python train.py --arch="conformer" --model="audio embedding model" --dataset="acted Russian speech (Dusha)" --train_examples=26041 --time_shift_ms=100 --input="waveform_16khz" --targets=["emotion"] --num_classes=4 --embedding_dim=192 --norm="layernorm" --hidden_act="gelu" --mlp_ratio=4 --head_dim=32 --fused_qkv=true --qk_norm=false --layer_scale_init=0.1 --dropout=0.05 --inner_norm=false --moe="soft" --drop_path=0.15 --num_experts=16 --moe_every=2 --expert_mlp_ratio=2 --slots_per_expert=2 --shared_expert=false --wave_strides=[5, 4, 4, 2] --subsampling=2 --layers=14 --width=192 --positions="learned" --kernel_size=15 --am_softmax_margin=0.3 --am_softmax_scale=30 --residual_init="none" --optimizer="soap" --beta2=0.99 --learning_rate=0.002 --beta1=0.9 --shampoo_beta=0.95 --eps=1e-08 --precondition_frequency=20 --max_precond_dim=1024 --one_sided=true --adamw_lr_other_params=0.00077 --gradient_centralization=true --max_steps=5900 --batch_size=96 --epochs=21.8 --lr_schedule="cosine" --final_lr_fraction=0.05 --warmup_steps=110 --weight_decay=0.09 --adamw_weight_decay_other_params=0.01
Rows from block 7 of a small audio embedding model, named by matrix and row number. Rows with one number within an expert belong to one neuron, the router's apart. Each number is 128 + 32 x the weight over its row's rms, rounded and kept within 0 to 255. All counts start at 0. Numbers have three digits each. After the name is the row's rms in percent of the matrix's.
After each expert's rows are labels from the 100 clips, of 14976, where the router gives the expert most weight on average: "responds to" is what is common among them. Only what is clearly more common there than usual is listed. The data: acted Russian speech (Dusha).
# router: slot weights (model.blocks.7.mlp.router.weight, 32x192, trained with AdamW), inputs 128-191
# up: expert up (model.blocks.7.mlp.up, 16x384x192), inputs 128-191
# down: expert down (model.blocks.7.mlp.down, 16x192x384, transposed), outputs 128-191

# expert 5
router.10 094:116119136079143113104153107118110184096122125113094112159135125042132131128082145099166203131184206154190102099127155065173162152131220098106133110144173166168166107117144108114099152123106125
router.11 102:118103153100180112066167119124106162075109107105119109163123114065176148126085127100163204123137220143223110113118163109170159127114184118121124120151178128151135074129139097107074175114106115
up.0 102:157107107105152104077141172122152144085096126127097105097154138109181164160133122126091115139131181127177143064093163180144074088104156090158118093133145083171150134139126079159083152089133159
down.0 090:153131147140145122068114088162108161095123138145120162083124158127096186140132091100140131145180105114122159175130110120143142149179099143123142136113151112087156068119070172088114094139116159
up.1 097:092080112172152139132109109147148100093144119133083122101102155117113220148177098127122128096104101125123103172122086090157172107122117119112115143140063209105155147089102180159195132172089121
down.1 099:148159132118109131128145130128172112129117076086179152158110155138090059121085078106163193120141170139136132085059131142098100140068163142115116111095131147158174168124147163175137112156132156
up.2 103:096143096098131138101157193111135131131138098131074151072183076159134103159107079132118083106125110116147170098101117104096073145157151069116155100121124141124181164117168072099114173081115089
down.2 104:083144199160146121139096154156116107137116132142164103112113227069116222129136181154172147061097135105177167164111152113156094133152105129078182173160148116137118124094101143092148153142123113
up.3 104:083107109125133109153130105107123095116151113125112150090129139092130254089097125088075121118144083100127135138131088104089156133150143095115120129098082197123163137084126129132171123120114121
down.3 109:118139091137107144139095157146137139129074141120200183161120149095109120124100113136170188073126162136151133105098133134151115134118174088073138100106119123173160139130097150159143114158167135
up.4 085:132155165100111168135065057083076129096155141113148120159079168144131142140141143110155085137091104120142080136090082098155125099162144165076125153097107175196164127123091182113185149141110124
down.4 092:173081072137100108176166113128150116135107116169112040138123067202145163097163159115174099126091148078125076126116153166117161120092174090217097117154121128158134132154128112111105147121138139
up.5 096:204125164095173131061129174126144156109092148110076122071128132137190172112123100111100127110132172144201154057092161150136074078125156123138144127117126091128146097142093072156093142099130169
down.5 085:135130173153147117115149093155105118073136129158121142089131126131109120153160061096165084170173138122128129196157151133134110132168109157113150122130130132114111093099104114104128165119115139
up.6 093:080108110138150124091151094127099153129107113115089121163105179107152153095117204109080105129062122116119159182148135083104129149100121147139117071064074144133161080115113103107137100112186136
down.6 092:184123105146133129165145160176094171175125144099122086207096110169100102128144115120077088090098113130111118058111146107098130131109114130096107083136137042141126137167137094099097086104089139
up.7 094:174154161131126186148122146174140136119160129130156113174060174138131122115178136136130098119099116111110070116101128071106117101154124110119137171063121156173111106139103186136199160151140104
down.7 108:149093114104105100177201108099128131122105082128099101110142057109138128135107129124162162135110052104159115159132161134115069112140162055145110108152128114070156183149118066109146149083138189
up.8 099:155146073140105125131147184098120196081115104107126158115153124110120145162142146133029102129078149119155172100101190112061103124125153092136157126141150104132178112113116102093104134126167140
down.8 101:091108107099136131118085121160081141156103156165125106043082199123076241116108171148157116096123119103171155133071147115190172141166111134128132094097162118138122126126147140103139103147139088
up.9 097:162146038102188113136139186131118185094149133125126114072154157054122138129139142127053118150085118104149145128097152099090071104123131074162157121086142141161202143173141096134123067099164164
down.9 095:126171135123115135109095153136061174174113122142176167135128151123063249123113159127154115137147122115122150110125144121098145095122201143153129090130118125105133047141084171099115065157138126
responds to: emotion: neutral

# expert 13
router.26 126:109104111049170142090126171120077137100129097118105096177112105098169148142049087131160195092182171155184128101095141107170156166121173065118134131156171145151111141107086096114067203096122121
router.27 121:081114155042170100076149175121093134104134106115084104160081103093169128101056077137123207115186185169151129113107144114158131172109180085101125121164179117158136123108106097108090193091124133
up.0 094:131057128153118126117111085129134133096167122110080160129125162122030192131206107143110183119149070087156144153111081033191086161122172143150110200142099100163160135137138152174170071186148109
down.0 097:165120175098077119134161108091121126134022149136104141165131106126105175047124116136134083104080139111111129134091108116094122063124123144160115152062096085173162179119127153121192148136073150
up.1 102:087078115204181152114098045105114128093134082095080144107145159123060173127171130116131103149101117140122094171097099085164151160133132121141149161135061170099139148145126149159194093208106122
down.1 098:115163113082087095110120160149141128129087126135108134109109125136082178088072108147186182107076167131119093118060114124136122117124191127111101135068111096179180166129156145158135128113113123
up.2 095:093106137149116110130147109135179099098142127171153113116083120124110136141106087096117137089155130070087144154153108099118167124123116207147159179089118112124137125099147109179128120120101082
down.2 098:132144089088103170102139123158074150124173165145104174160151106102120104154132124161081127128134105104119103092142125127140149118127095090133088144125075147141147177144092120126150081112068087
up.3 097:118111114125134150162077106147153183084128092087140124141099067133154183155156143115106092098173076091121127147131118099106127082147138139126142172143163140175071124139076188133152110123169086
down.3 105:138139171040128105133148140123090093125107138140097146135181136143103148069109136159165194164048130085091178141114120111143145129135149051166097117117098127074087177146203060105136118135104131
up.4 096:062065153145104111138134124123157121110140129155126121137083120145115153153123091123120135113174145038103110138156101076105139141142118175125136159057120114152150099150152116182135085131136103
down.4 103:132164108052141130113141090167069175106193202151141150120138077114113136091128127135106076126114084112079111125150102128113157096161097098170071145140044124140147191129130140091143080138068115
up.5 109:059174160106128164145135134153148156146115088086168129141135035194177128153133153075116128065147113109127087134128150171124142093139112164132127170114105104114123146119095110093132132199133110
down.5 105:154118140083144117149118172118153116128144110140106121109108123120142205079180090146202153129033110072144123137124095164152106092166112071150092131161125175109072108136166092089137132087101123
up.6 101:098115127195178157140105092160218118080151118127078147114111135107036185155153110116120161109110080114154126131095072061142126133112142146154134185178057140132144143109131107145195104169155104
down.6 100:095145111133081131112104155111065145098061132140095078171117162092097143002119140136132146139090167139132141178073144132111122149101107110137108128071100148184199135110153116143150139151074144
up.7 100:085073145141114141116120111140157090088149146152149133133078141141125124141093098146145114126134130058082122150175089118104171100151107215131156165098095119149136099119151138163130133132121090
down.7 101:131148095120091142121156118117090165132162164136122186163141078112165107171175109121076124126117112109100092101142111140135152101119112068123078146122087126120144191143113136116125086108077104
up.8 101:082122173167167128127170100150149130067085140102081123137128159108079128117176095180146102083116115152156147176113094143140114118108153172158129137127109193150130116150095160146147175105162088
down.8 101:079155101106068181131117149104058142134104133087105100203099140139135129081072136154096130143098117086087116114105124110151162204166170117092176151104095114108176125129099075139082125129130128
up.9 101:123105116145103120123134115119150110112125134181150159146116115124104095140103100166130106094159117062080123185180115079100158092147150204140172181116130132132124128106135112174122125108097089
down.9 112:131121113123117145108143091121098137141182181100125195133123095122153069168163106116085101176154121115111078100148096132145149126139094078151113136118076124098108181142124112146141093083088128
responds to: emotion: positive

# expert 4
router.8 109:115105141084096166110115108098075120148106094092070137180114070086135153167100104129143168145188144145104121138138097041158173184118140124056152147136160124108099117074093079149135186107094087
router.9 107:142120137101103143103104110084092130133109082093074151183138079088155156196094099118160176166210145132139166149144105078133196204105147128094137147135169136148074127070086110145131171118087139
up.0 104:144105131173077114189123162166124195165102130078184166124136128071105113140214200127107142147089131147116109153119110132084072085120152128159121128103078099128156102134160160148154122159122118
down.0 100:149112176101039129140105148146150159130106131118141080135133165153143144162105122158134098069142111126098137142119100147101163144123104100122144092123132163102111157143094079142118153055189145
up.1 090:149079093161135133112144077176162161151156088111142124144137128158145148124150169125144135110169087149154152135069162162137112159144066157084108058145141159091149124064055121108135115099064131
down.1 100:091128144164084140177089129069097132137123124104151135094160152108060136153170160142163113090105167094118109117126141152163120145141102126166120136143092133131122143122125179120104155140145074
up.2 103:102153154112143154142099102095081148154147136165094152122146103079122065127138145107097125152110125173094138208124101202069162113118104206102072104101104121147138116075131137161164048134158128
down.2 099:150096136186130142182109103143105162128132130125143074150102158113112101110115104178114150080141118125126124101097143126184096133153111128160116076122098106109081071140113161116119139100108106
up.3 104:102068128133124109123139123096143085149115139123102148128123162114101078194081095125096138083146168101131123163133095099121135154174145169146145169105178102150127115110166134178145129132148091
down.3 102:168143074151113123089176131134101092128176143118131156165098040097147107120140101100101130156192098133176070135143142115106120123150156089103144160128125101119170158107142096140155115152104168
up.4 110:101186176200157155153104160133102142124154116089186106149079104116105114081196168105144119152119118148107151133140126155100142069115151080109151119120094089146130108126113125112144139151128126
down.4 109:151155178113103120159104071132121136110109159160105060095145129168072144164122128166124117143151122093140130120092131094150105105148076175157065129137146158108101183109129119068124132064173123
up.5 090:137136122181100122124125105082067181172106122092130145113125099103110051152198159116139123131134132187089173133143178172050137151116110155103104119102103150058139084106148107099142088087108082
down.5 098:099111133108153123154062155132118180152093143141156073082143148135103169120109193164127114119117151099110133129087120103199083106152108141163120096119107173155131071122119151133099150143118110
up.6 090:089091140125134119161114129104124062106114130133125143137163155150131094141064081163144147103173147050111131147172094083135153150157137171119140197122149092150157110092142168159115124114138095
down.6 095:157153038156122128088165119137137097150192139129084170148092052138135090142157119104094167174149111172157081122149144135076132141110111106116150144136139112091155156136129117121163126171118130
up.7 108:119056150138162097117144106087151071122131117147095135122118140118101116150080113115139136108147158100128132135138101095123153151139146149128161191110161111143119124108137116175147114114146080
down.7 104:154146105193119125106166116121167110137231143133111186134109045116119076157140098118094136151193078103161077141149122105134136113167106113122152172132148101150132174125126138129150113143120162
up.8 097:121145141149103140130119110133098189133118118112147145173110161113104190101153170139138115114102113143138178163099129057129090166142134088126131120109117074092108115131101130075157157088096089
down.8 093:156084183107100141111112106126097114109153157155126146105122121163074140117102146161171105112084186085122095112094143148138138099150096169209113085137138164133090156143086178123119164078159083
up.9 088:037078111138125122168113113105107097079103172098152077143117158124103101078093074085152156141156194082083125184150115142117157114160150193137147144135120090129175141095143142161159078161048112
down.9 092:177153131097139146146177091145146100179111111111142131108137085146198151106130107154092146138099106157107078125118123120101139136093095107144124084102105137097147083148121141137096129151069125
responds to: emotion: angry

# expert 9
router.18 107:116098139098170121090151088084109161103111079091116140184159123050168134119114138092161196121178193137190132109117165086118135142093197096106102125136171114170104122091128122132081148106089094
router.19 104:124104109085155146107162117098093130120153119096096099174140106048139128128092133079148192123217188164202110104135139079139154135109166064099104134107171161162084104118119126105088171134061103
up.0 103:115076160116117128153116144097116136072127160044121143098047205105110108086115172105149106133154148106123185164080122120102105164101160207165140102045128120103155080130118157137135100159168158
down.0 095:108121104084112106090164145145035173172110123153149066126151064158099164097143142122129150113106134088128133101132129118126129112082126138206121118123118120126168111118125069064105146123099100
up.1 109:133151127129128188176120094094084171159139114102204086165130109164091139133146180152104127179160135130051143147128140114094074109169118117158129191080152122145113175107130169120150111115146124
down.1 099:159137214132136135122148120142205064133153140137118118085104184141139067149127148140084117137106100140107131177174141133105087108114131140120114134119155129077071160127137069104153121140152141
up.2 110:119153133137115095120082215096129173061146111087118144106128154144130121172166119111051117109117126136112112089115160232111103078083223148102134163118069085144145123123093155109076082119136152
down.2 114:137128110123181079141118113156083072180170221115165120092120164082101229113128158122115111104091127096166149103054104122147164140156076108171116103125118191093143121149148137114146102128152076
up.3 101:043062141098140168133147092134139146144135149122121182065114159146108176134111103057141139151158083082126143112129092108108157130124147162108169104078113149139195112152142124136160128103127083
down.3 101:116144039095132118054109170182103186151085134116145132152146109166111211087128178136113146102086137162073136049092120079122151148080126147170123143118159124159114119136127128085073106120080138
up.4 101:127121159135080129141159089127131093144128122158105170120125092148133155125087102110144110104167132087148130151190081095118203126148163140120176136106161143156130070109133113168165138133088087
down.4 104:156092130153088140128179098108146174099188118140107138180141075112145060186159092162109123121152096150119128133170125102082122110141085094128182125123124128111121214096175127106137107103071111
up.5 095:099168124109126168127146113118109186128066120071149109167101089168145095153132129101093136133165077126108136099116146114092154067109130100138133186100112117146155152151105205142142115152091142
down.5 099:145117155110129145145137116150115122145123170135119096113086168129100173120142122135148105108090118092163107236121125094155110084135095080143123149165124075108079141159114130083197160058174142
up.6 095:046112136099172130147081069129108094091150159152117136092105159135072191111154090092090095194149111138120160215144110127131110126170117172122133109116112169085127123078129172125151104171151136
down.6 097:068158121145122117141091156213103157127088132097188080107166132150115145058138107122135142084142186142139069079088123120108135131106188128165088107120123122131126075103120143153084150151132123
up.7 101:086080128138142099102103140126081107113139134117116131104080133128064147094125084152155095176095197120117070170122118082175151136105145129129094159086077136095098112110132159162172105175122082
down.7 100:120152123074063134101102147180155136135123132096151078127142170152094118085105129132180142086138113165118123120082126170090113138073186149209079120075135128180178157119122134148085180171147097
up.8 102:116143091083138124119097151092094138091134134132236129128071197170089091107117126105052116195083131078109161149114149135088121104126163130148107135092093116124139119119116156098137053164157125
down.8 110:117114115142169080142108136148147103187141144169128083110136135074118203123091163127096066080152105125158083073084106156145160115129153178179140129096175185122123117146124164126134135100120110
up.9 101:144123058122137112161101137099058157133121119123163082141117139136086146117152111152092040158115156099104133150121136125142116151100176109131120153067078150119119129075171127117213043155165128
down.9 100:116136078081163092110115140150176097169138146139118104094145184134072162085092134119122097078140112144130118119096119178141152111134180146162105100087141202140105140132130162128075135146161097
responds to: emotion: neutral

# expert 8
router.16 073:103095101128129147135096103140179172173147113110100105106166118116076202173175174123170094129106149134122178093092111095159115120103091107141158173109138097150129124071133162120179122162102177
router.17 073:145136133130082127126116081125127155197158123095079065103157080094102186161158190157150111143128147160121191129103092088156126152100134137173123150144090109119165144084149136112147189162155154
up.0 104:112125143100156077050154162107117118158127144159109108054167054133152156150117083125177150116121092140105150119165158098159198172129112113142130078114136132110114131110192101145139164139082095
down.0 100:157132159102194115147114147076122144152086162172095129104116140081080082093104121163104120106061067161143130117092125191139126134133141081104124129122173095136080170174109128099133056111080104
up.1 113:140139088177142098163133155146081170123098137132204081119134098117119134102167190170038154132081080103126114151113109145143051118138136103169084138126077087168169159126079135115151068090109081
down.1 104:083104137136077119138157099148161150129147113103072117107127116181142198140148122106122120148150148127102164194160116055132120137130123129114144139103101184135095092090139162145154163069192174
up.2 098:076075070110123114137119148057177166070121082100125132116119131126175155182195111121155129170096172147169153078132096175096154117137134138096115155103153175144103093144112110087118120107119163
down.2 096:170055112116195158138161148065103123123104111161088154097111149086138111085095130134092143063076120095168106139102158165147142166113143113147127127098144152149145099162091123086146117208085107
up.3 113:184142130166115101168143155156093168154093153099184125099169108128086151139192197166062135139081088106107148114127141155141061086142124116136121185080071103171167103138096118123193055111130102
down.3 095:055138121169084102098133103160145100112143101098131149132117106184128150123128121119119120181131151170107133208139185063088122181111125140112136144127093162135079105052147129116126159114197148
up.4 102:072149162087106106108130166143120116134175163161045119119127155172125145094117087052180112133143135153104165101148123071107211192193096173130157126124129102086164133125161121147168138134101095
down.4 109:216150145094155146113103130121068133126136101151209084101139126065128085078113143163159111117107116122139120082078137202141096104062131116135108100150176083126089140119115154138121123147094086
up.5 096:015150140071128090098081125123105082091137086127104097097173129134140124183095107072167116095171149165118157111149126119132206147128128173108142102112128174103103123087167138096152171134065121
down.5 096:206101101070163166137082156087145140155064149156163090111120151082121096024091113168121123106099160136134091111128147153125112099105122143160146106133155089132136165158105150141059096160102081
up.6 105:125111125161123125137131157144133174158106137099185121106151102131093127109225196152076126129088085089116128125089137154129079075127134119140116214083067110164116140135099132129163044130141100
down.6 096:103154141166042100117159103201162115102178093096142151152140113172152158179174116077169080159177150143098134172146119093047142162128084136120134129129113156122117136068146117125140167120146160
up.7 104:113109141117129073077131120110172135135136108165104115102151118118115171170131097113153166124164093092120129102153140123123185152155116118130093130091112153161138161137166097154153121150099098
down.7 099:154120166124203112102126099101128069131151121148065145079163121074113104110135101142121140090066077120144121131152089157134137102151135122090140093122178123125129172137150142136141074098070112
up.8 097:068091061139105146132111136112145163060151062104110146137122152123163182174179101121170173139110141130187126065126077161129136099125141108090152156137143154137126121135129127077070109127093198
down.8 087:146068081093215149128180132096089091128108132128086142090086132086119097073073125113137152095104123088158071159157159162150184140117166146126142112057173146144150145128114082139188123194109143
up.9 104:161123102152153123130159152189084187145117152132194124104152092133090175134190182165063132132081100095100121098120150142119100104139133124164108181082078070151143145143108121156194073127136088
down.9 095:067156145128061133140154093154138128102196080072130171150138093169132133145136117092162114180173113161125147184119139067054131175137157158115141147150097183124118146094107149126151151102162156
responds to: emotion: sad

# expert 15
router.30 089:113062130123152139138164114096077149118137127129104104179137093072145136132104170099152175088179209143193123082108115099160108122114173090144114137121198077172115095117152123109083141129104084
router.31 092:070083143100173129110124106112137159152153124099093073171139109093134132144139151091134150081198198150202147098138129089184144182101217094125094117114199100189130086110170122086093132124101098
up.0 105:094124076117151120168103122087138153133106115124062104058159184063135179094112175063069136138129161165160108151094125111108196124160141141097100134101121171114125126112105100131120078112136091
down.0 096:175100085116142130095119118106123140122122121092171164112165151065115135144126125153090205153136150128127186110100147105109159192105144129103106083104116161107192124125134098153163132126101119
up.1 088:109158109123135110115102160090100151113146128067145072164088120141086120107148162137120105135082137151059190110132155118104114145106173182139107137112083071157160120090117143138179097124103084
down.1 099:174144101067110126160118132105159144136135147110148114120090153155157202114099131127144106111153127076163079148139062129140160095146083119142106130107178197196108107143127127189184196095125116
up.2 095:104123081114123079155127162096162186097094083082085146060110161082163154102188193056057138167131101154137130126110128108132140137144151118098135104081123149149116102108135092123126085103130141
down.2 101:154121055117167095102105137095097149175102124120123112136091182146048189106093139147151166120163116110095174123112096128102155176109143162157119092076112189096176106134109098173149134126131133
up.3 094:085139145101149134098169140200166056158066204134143124096148136120133173146076159127138134082154100107091159139144151095131162107114130188057142123145077123108132179089138078138111141095080117
down.3 092:139144141136125121099161129136069167106181095114128152166148090126099088172152070113110088107010169119174064101129138067126128125138125158151165117135139077093085127075154105137112096139061083
up.4 099:074150117101139082145139117143171074146147204123134156092150113116098147133078090139132116111149104060064166137169097075169167140082119171114185130123084093134130144120136103160143101145084074
down.4 092:134142172113084130092126138099048197127138146153073124169113088114168137132117110141096054103068152118174073132143138089095145108130104117139150108131148142145075142104189063132151121095081117
up.5 101:124121075124153147137124129054111160114121142101094128090141173135126175086143189081100141163091144127164099181110103055104191160157115138122049159118150173119144080114120106132135069131137109
down.5 097:152144072126106096126112137130140194129089146112160109144143159118079179114135135163134174120155122137116165147068116126114159173141156145091125086084105166116188141125114101156142151132151141
up.6 092:091143097115130114147147119176143078142111169153121146137123129094094176108061124128153156103154086083068140178157102076154167121108151225098137121130069165131157157106105131141159126143064122
down.6 086:130158164114101129083163120104071170145150105112095116122119091114142105147147119121077082106058154112137108116119131100136138156165108108132165101122132089133084119101211081142101087170070076
up.7 099:089094060073146107144102147075191109130134162086080149029120162081118202130145118072122170132171094119156132145103126117104171127152154137129103155073174171145159092108124072122137108124110131
down.7 099:125118079115151118104125144110082167162104127103142174135156155127086152116124155147103181120146161154095191108107114074098157152127135166097127096099135138064169144152118084151103094142109141
up.8 105:160124152095158127113148150086117104036089143074061072074132141114167186177103094125107148100086155154207123074133154157144113090169126136115114093113147095140134080133097103145073106119096161
down.8 097:111128175137162132114122109150099109117147153139096169129140128143164148132133004107164102167097127133114123197136171118153169142152075124141128123132092050094102102130108188115147128159142153
up.9 094:160075100104163097092138147084152086067117105096109134120146151141196173166174108096074138139094135170203153114068152172126066091132146110138139131098136167142107092160065115126117107125096181
down.9 093:088143116108122159106114100109092153165107185119108147105101128160135194069110078150140083144107117132108141206122136106113165131107099141158149129080112132077100093122111203118148152135182117
responds to: emotion: sad

# expert 7
router.14 109:105139164080185099094173140097059143092140099158138092107090151073162153135064094130115211114151180152147127118135143138137117160113192110125083125121180090176153086123088091137058158047132135
router.15 109:109095120076149123091175162110083137092115106117104122128097147086150148140054094087111205116186174167158128118138119116149143185100183088091107139106196105155124076097088101131078186057120128
up.0 104:175157127113101136182108107081089128085156161106202127104097115165156117171164202118108068156119080104070115149152098110115185116142134106074100140134113086157092169161101109124111124116182136
down.0 102:158083153118110108135088105105187118105103126119088132080156182171138122088166163106099135153122124076115168147128112124134127123091105131138103163184162156096091181149175120147174094091144153
up.1 104:178143117074199133070162152114134145109123124158075114054127156120149150127096126118107124148122169199177142065091141134150128130140123093146098123127154096162183100137124066089106112088104191
down.1 092:141131168139159131128144116127154108157176088117191123111127125109146128152195083110138097132133156127143082152154161174143109126142095197120123127186176132076108070115113131129110127149138148
up.2 098:144168057130192128133140152108117151131135083114087073103112124113128142108094144103066170131154128149149085043047102149154120154164195058116140122164174149144161119130117111113077153084116155
down.2 109:079125115123100141130120141124106132163069127166167079153127105110165192074130176114157105119119093099128110143100154183103090112146142179188136124157116134143029089081114158125106064164134111
up.3 098:074094129159119169126117055098125151090119136060122158132068134158048138146140116137109141171142124105169108174064051076165156175127166136122144111128095173112197144124155149162201110183143079
down.3 098:136112119133096117156091137173126119118044119089104116116103144163138181078098129101174156126110171100112105123108114120101127136104123131106137144044119110154140100107111172170120121110159122
up.4 094:114112127156136146149219103104120115129119129106086076092163122147159141152114136147121087102156126225171161143134130054132103140135173141116140091110136124168156155101088108131120143110141097
down.4 110:078091099117142149130080093084081175116081122102128129182152126087139145109134166159168171145097124063099116121125126126163089129148112141150086116139148150141101150134149107137138115096133104
up.5 098:118094166127063151176090137128134129133137115129139122159117101157115145105103082142147111130191097069073135176190092110132193165127108183112157153113144151147138091127135146198146116101089061
down.5 107:155157140159081135132133108073156124106205115163079135165095135105107088199161117136082092131113092125150120136150101123118123170155119144121177126113121126098144218129142087095159142111094156
up.6 093:099106140126109158136101106129080152138150160069149114118071161126074078133142132102124105160109140110083099138095093052126137114103142096154100152117074140154111142124138136150145066135203085
down.6 097:145104182063144086138135146181117124081126135122072140062148183186115145108086156109160141135158057118049100176111128169107126128115160149169127112092116147122139163118139107136152151126129114
up.7 098:161119131082227116067159135104119166113119132139086103062126177116164161116112135126111138139132196166180155052099166156135115125110141103118076118114158126137167071132135064089100124069121187
down.7 091:133136145093177123123176142138111091138122096121180076114125087114164128150172074115128067142138161128115089113136147147149142108146121162148125133167155130112095060109131144142090145189114139
up.8 106:148135131176113172178128111128124155104139140099230129133085185127080059164129122133073115197096144162115051129088101106113139125109155123189119162096141153162114133114103158152140059167166094
down.8 105:121106103109151102144113116157135119097123138148092104140135156152147162116089180124177145136172100105084134091086083149132126100152148132167100108094102175139120149096126138127180121073167118
up.9 108:087113130154105145158123088129183135100147126163126150093100119108123193126119080100124151140145089112148145166114074108089149180151108166092119132126102178126151148091131128136161148158110086
down.9 106:079113054152151155144098176116111125132062106066090113128140132149110115100116149115195168124124155143136080097095106140137163176144145106186108102096128133157169090097128195178141117122165105
responds to: emotion: positive

# expert 12
router.24 092:092145131079136146103118152109119131145145130087070126185135094067115119103100160131192188137222210126142101096091164137170158124119187120076140135134182138171095152101130088098121157161092119
router.25 093:094171156081141142092082135086128151152138110100087109194105110079095090086105143090164209101197192167152132084109156123159180157130165086110151147134201150174100133124084096105113175133122087
up.0 094:153149158123115134111108145097065130114134166084199125117085109147131091145187126132151144130088154120056101065108143126139130073115178089119159166143127075122161071118113146086141067183167117
down.0 097:136113069091143091180099089122112117169143147157147121113116171134065122154103142145130086146185093128091118120109095111137156090141107113126137100088136197116098143146123108136116138053184107
up.1 115:059117145141151128151068073074161146136087130131031154131145151098127228092107183121159147155137075123129142177143076079097173160119130177127076107088071112162163147097100141155155161102113080
down.1 111:158135103083124129118131152171116105092148164151178158144126161164179171089081131136113163081090124136085135082109128115108170120141114140118114136169144164120174135140127099128130134115092138
up.2 112:145137076119078164091142117121068160142113145115079119196109071179126139107159161177160115125088133122174152080137102086129153137122215091124123126140118141141192119153059148078138168124074102
down.2 122:132098128148151079152114130152142084114110126140140088110067230133087240091078162150164114126126148126112120178117146095158116099131093162130111115111134152112039186108180092137126117110157094
up.3 091:071146152171125127077112120069062152081147145095153104181040067150145187108097160206149130177092117109134195110169089109134177139176131138111124122140168125132179148136111151122154107160133091
down.3 100:183083111049166118152132057076112149134131127150089102125127244164122177062078130135122163128141090122122040136127119138125145115113110135198126089095136192141091175114184082109097113092159110
up.4 095:067057146167130141099148148143179138075126120158169117130085125146100168162091120073129132118125108054129113138115088127115207136131167186150143146082119141169152122124151157160189145121126102
down.4 097:150158161042139091156100072117108086088130178171114172087151119102122178086098114108101096102128167192129132122115133166112173097137116125095120159142116175114123131086140109134058089147102133
up.5 114:161092127085149150098155161103146142117114122106131150076158077149176161136153067135054172128079151182167121052147129185147133093103125098136120123107149111126136091133092101120080128137113159
down.5 102:116156135126160132123123136150100101084165114121102091130077173133144165136118035133123168125045166128153100193139185170132138092078111133145076145139158096133124105150111113112117185157127130
up.6 094:122095138133061105148113121126060175126133119116122166109077067151085198099167148155103165125151121108087168161126143115123157112148174123156122127067109097152212089102071132078171129120111076
down.6 110:100108135086185109193105134106156097141103149146167138108096241153068177084067127201206126141165130130065125147126131116124151169110138131146144104145161107114061147160134071115174115092233133
up.7 100:114128122139152159123115114108102174110136176080133141145140067145144110121164196160123160100124124132091137071203160220093119142080122086060132110136060076143109097089094113104120129142124117
down.7 109:108108106134132071204101116114079100186116149143163098096054203131090168136086139132138137095082150119130129142142143117166114069134073113166114107101150163120111149131154082155117163110185107
up.8 105:118141163139054105182084130115069101118117138081199133140128190103120130135191176172113136144153111097097127143123109157130070142100192112154167140061132090176149087175147151097151093151165142
down.8 096:096088155118113104150156141113191116119170128142088116105147114108100056193097115137150121139202052144122113134167112169092126136138068188067144108114163117105106138167150123117144138093178119
up.9 105:091098128130171076107147117100187091159123166142151155115133179148120124149035137114174116087122122089114118149149117113114169164119139212135158172141126104125166151097154138163119172091095093
down.9 090:172118139162110165086082116087083121132161128132116130131163080099162112164187118135117121088101157144135111125155150134090171120140112135131124115102115112130086152128159151136125092099124171
responds to: emotion: neutral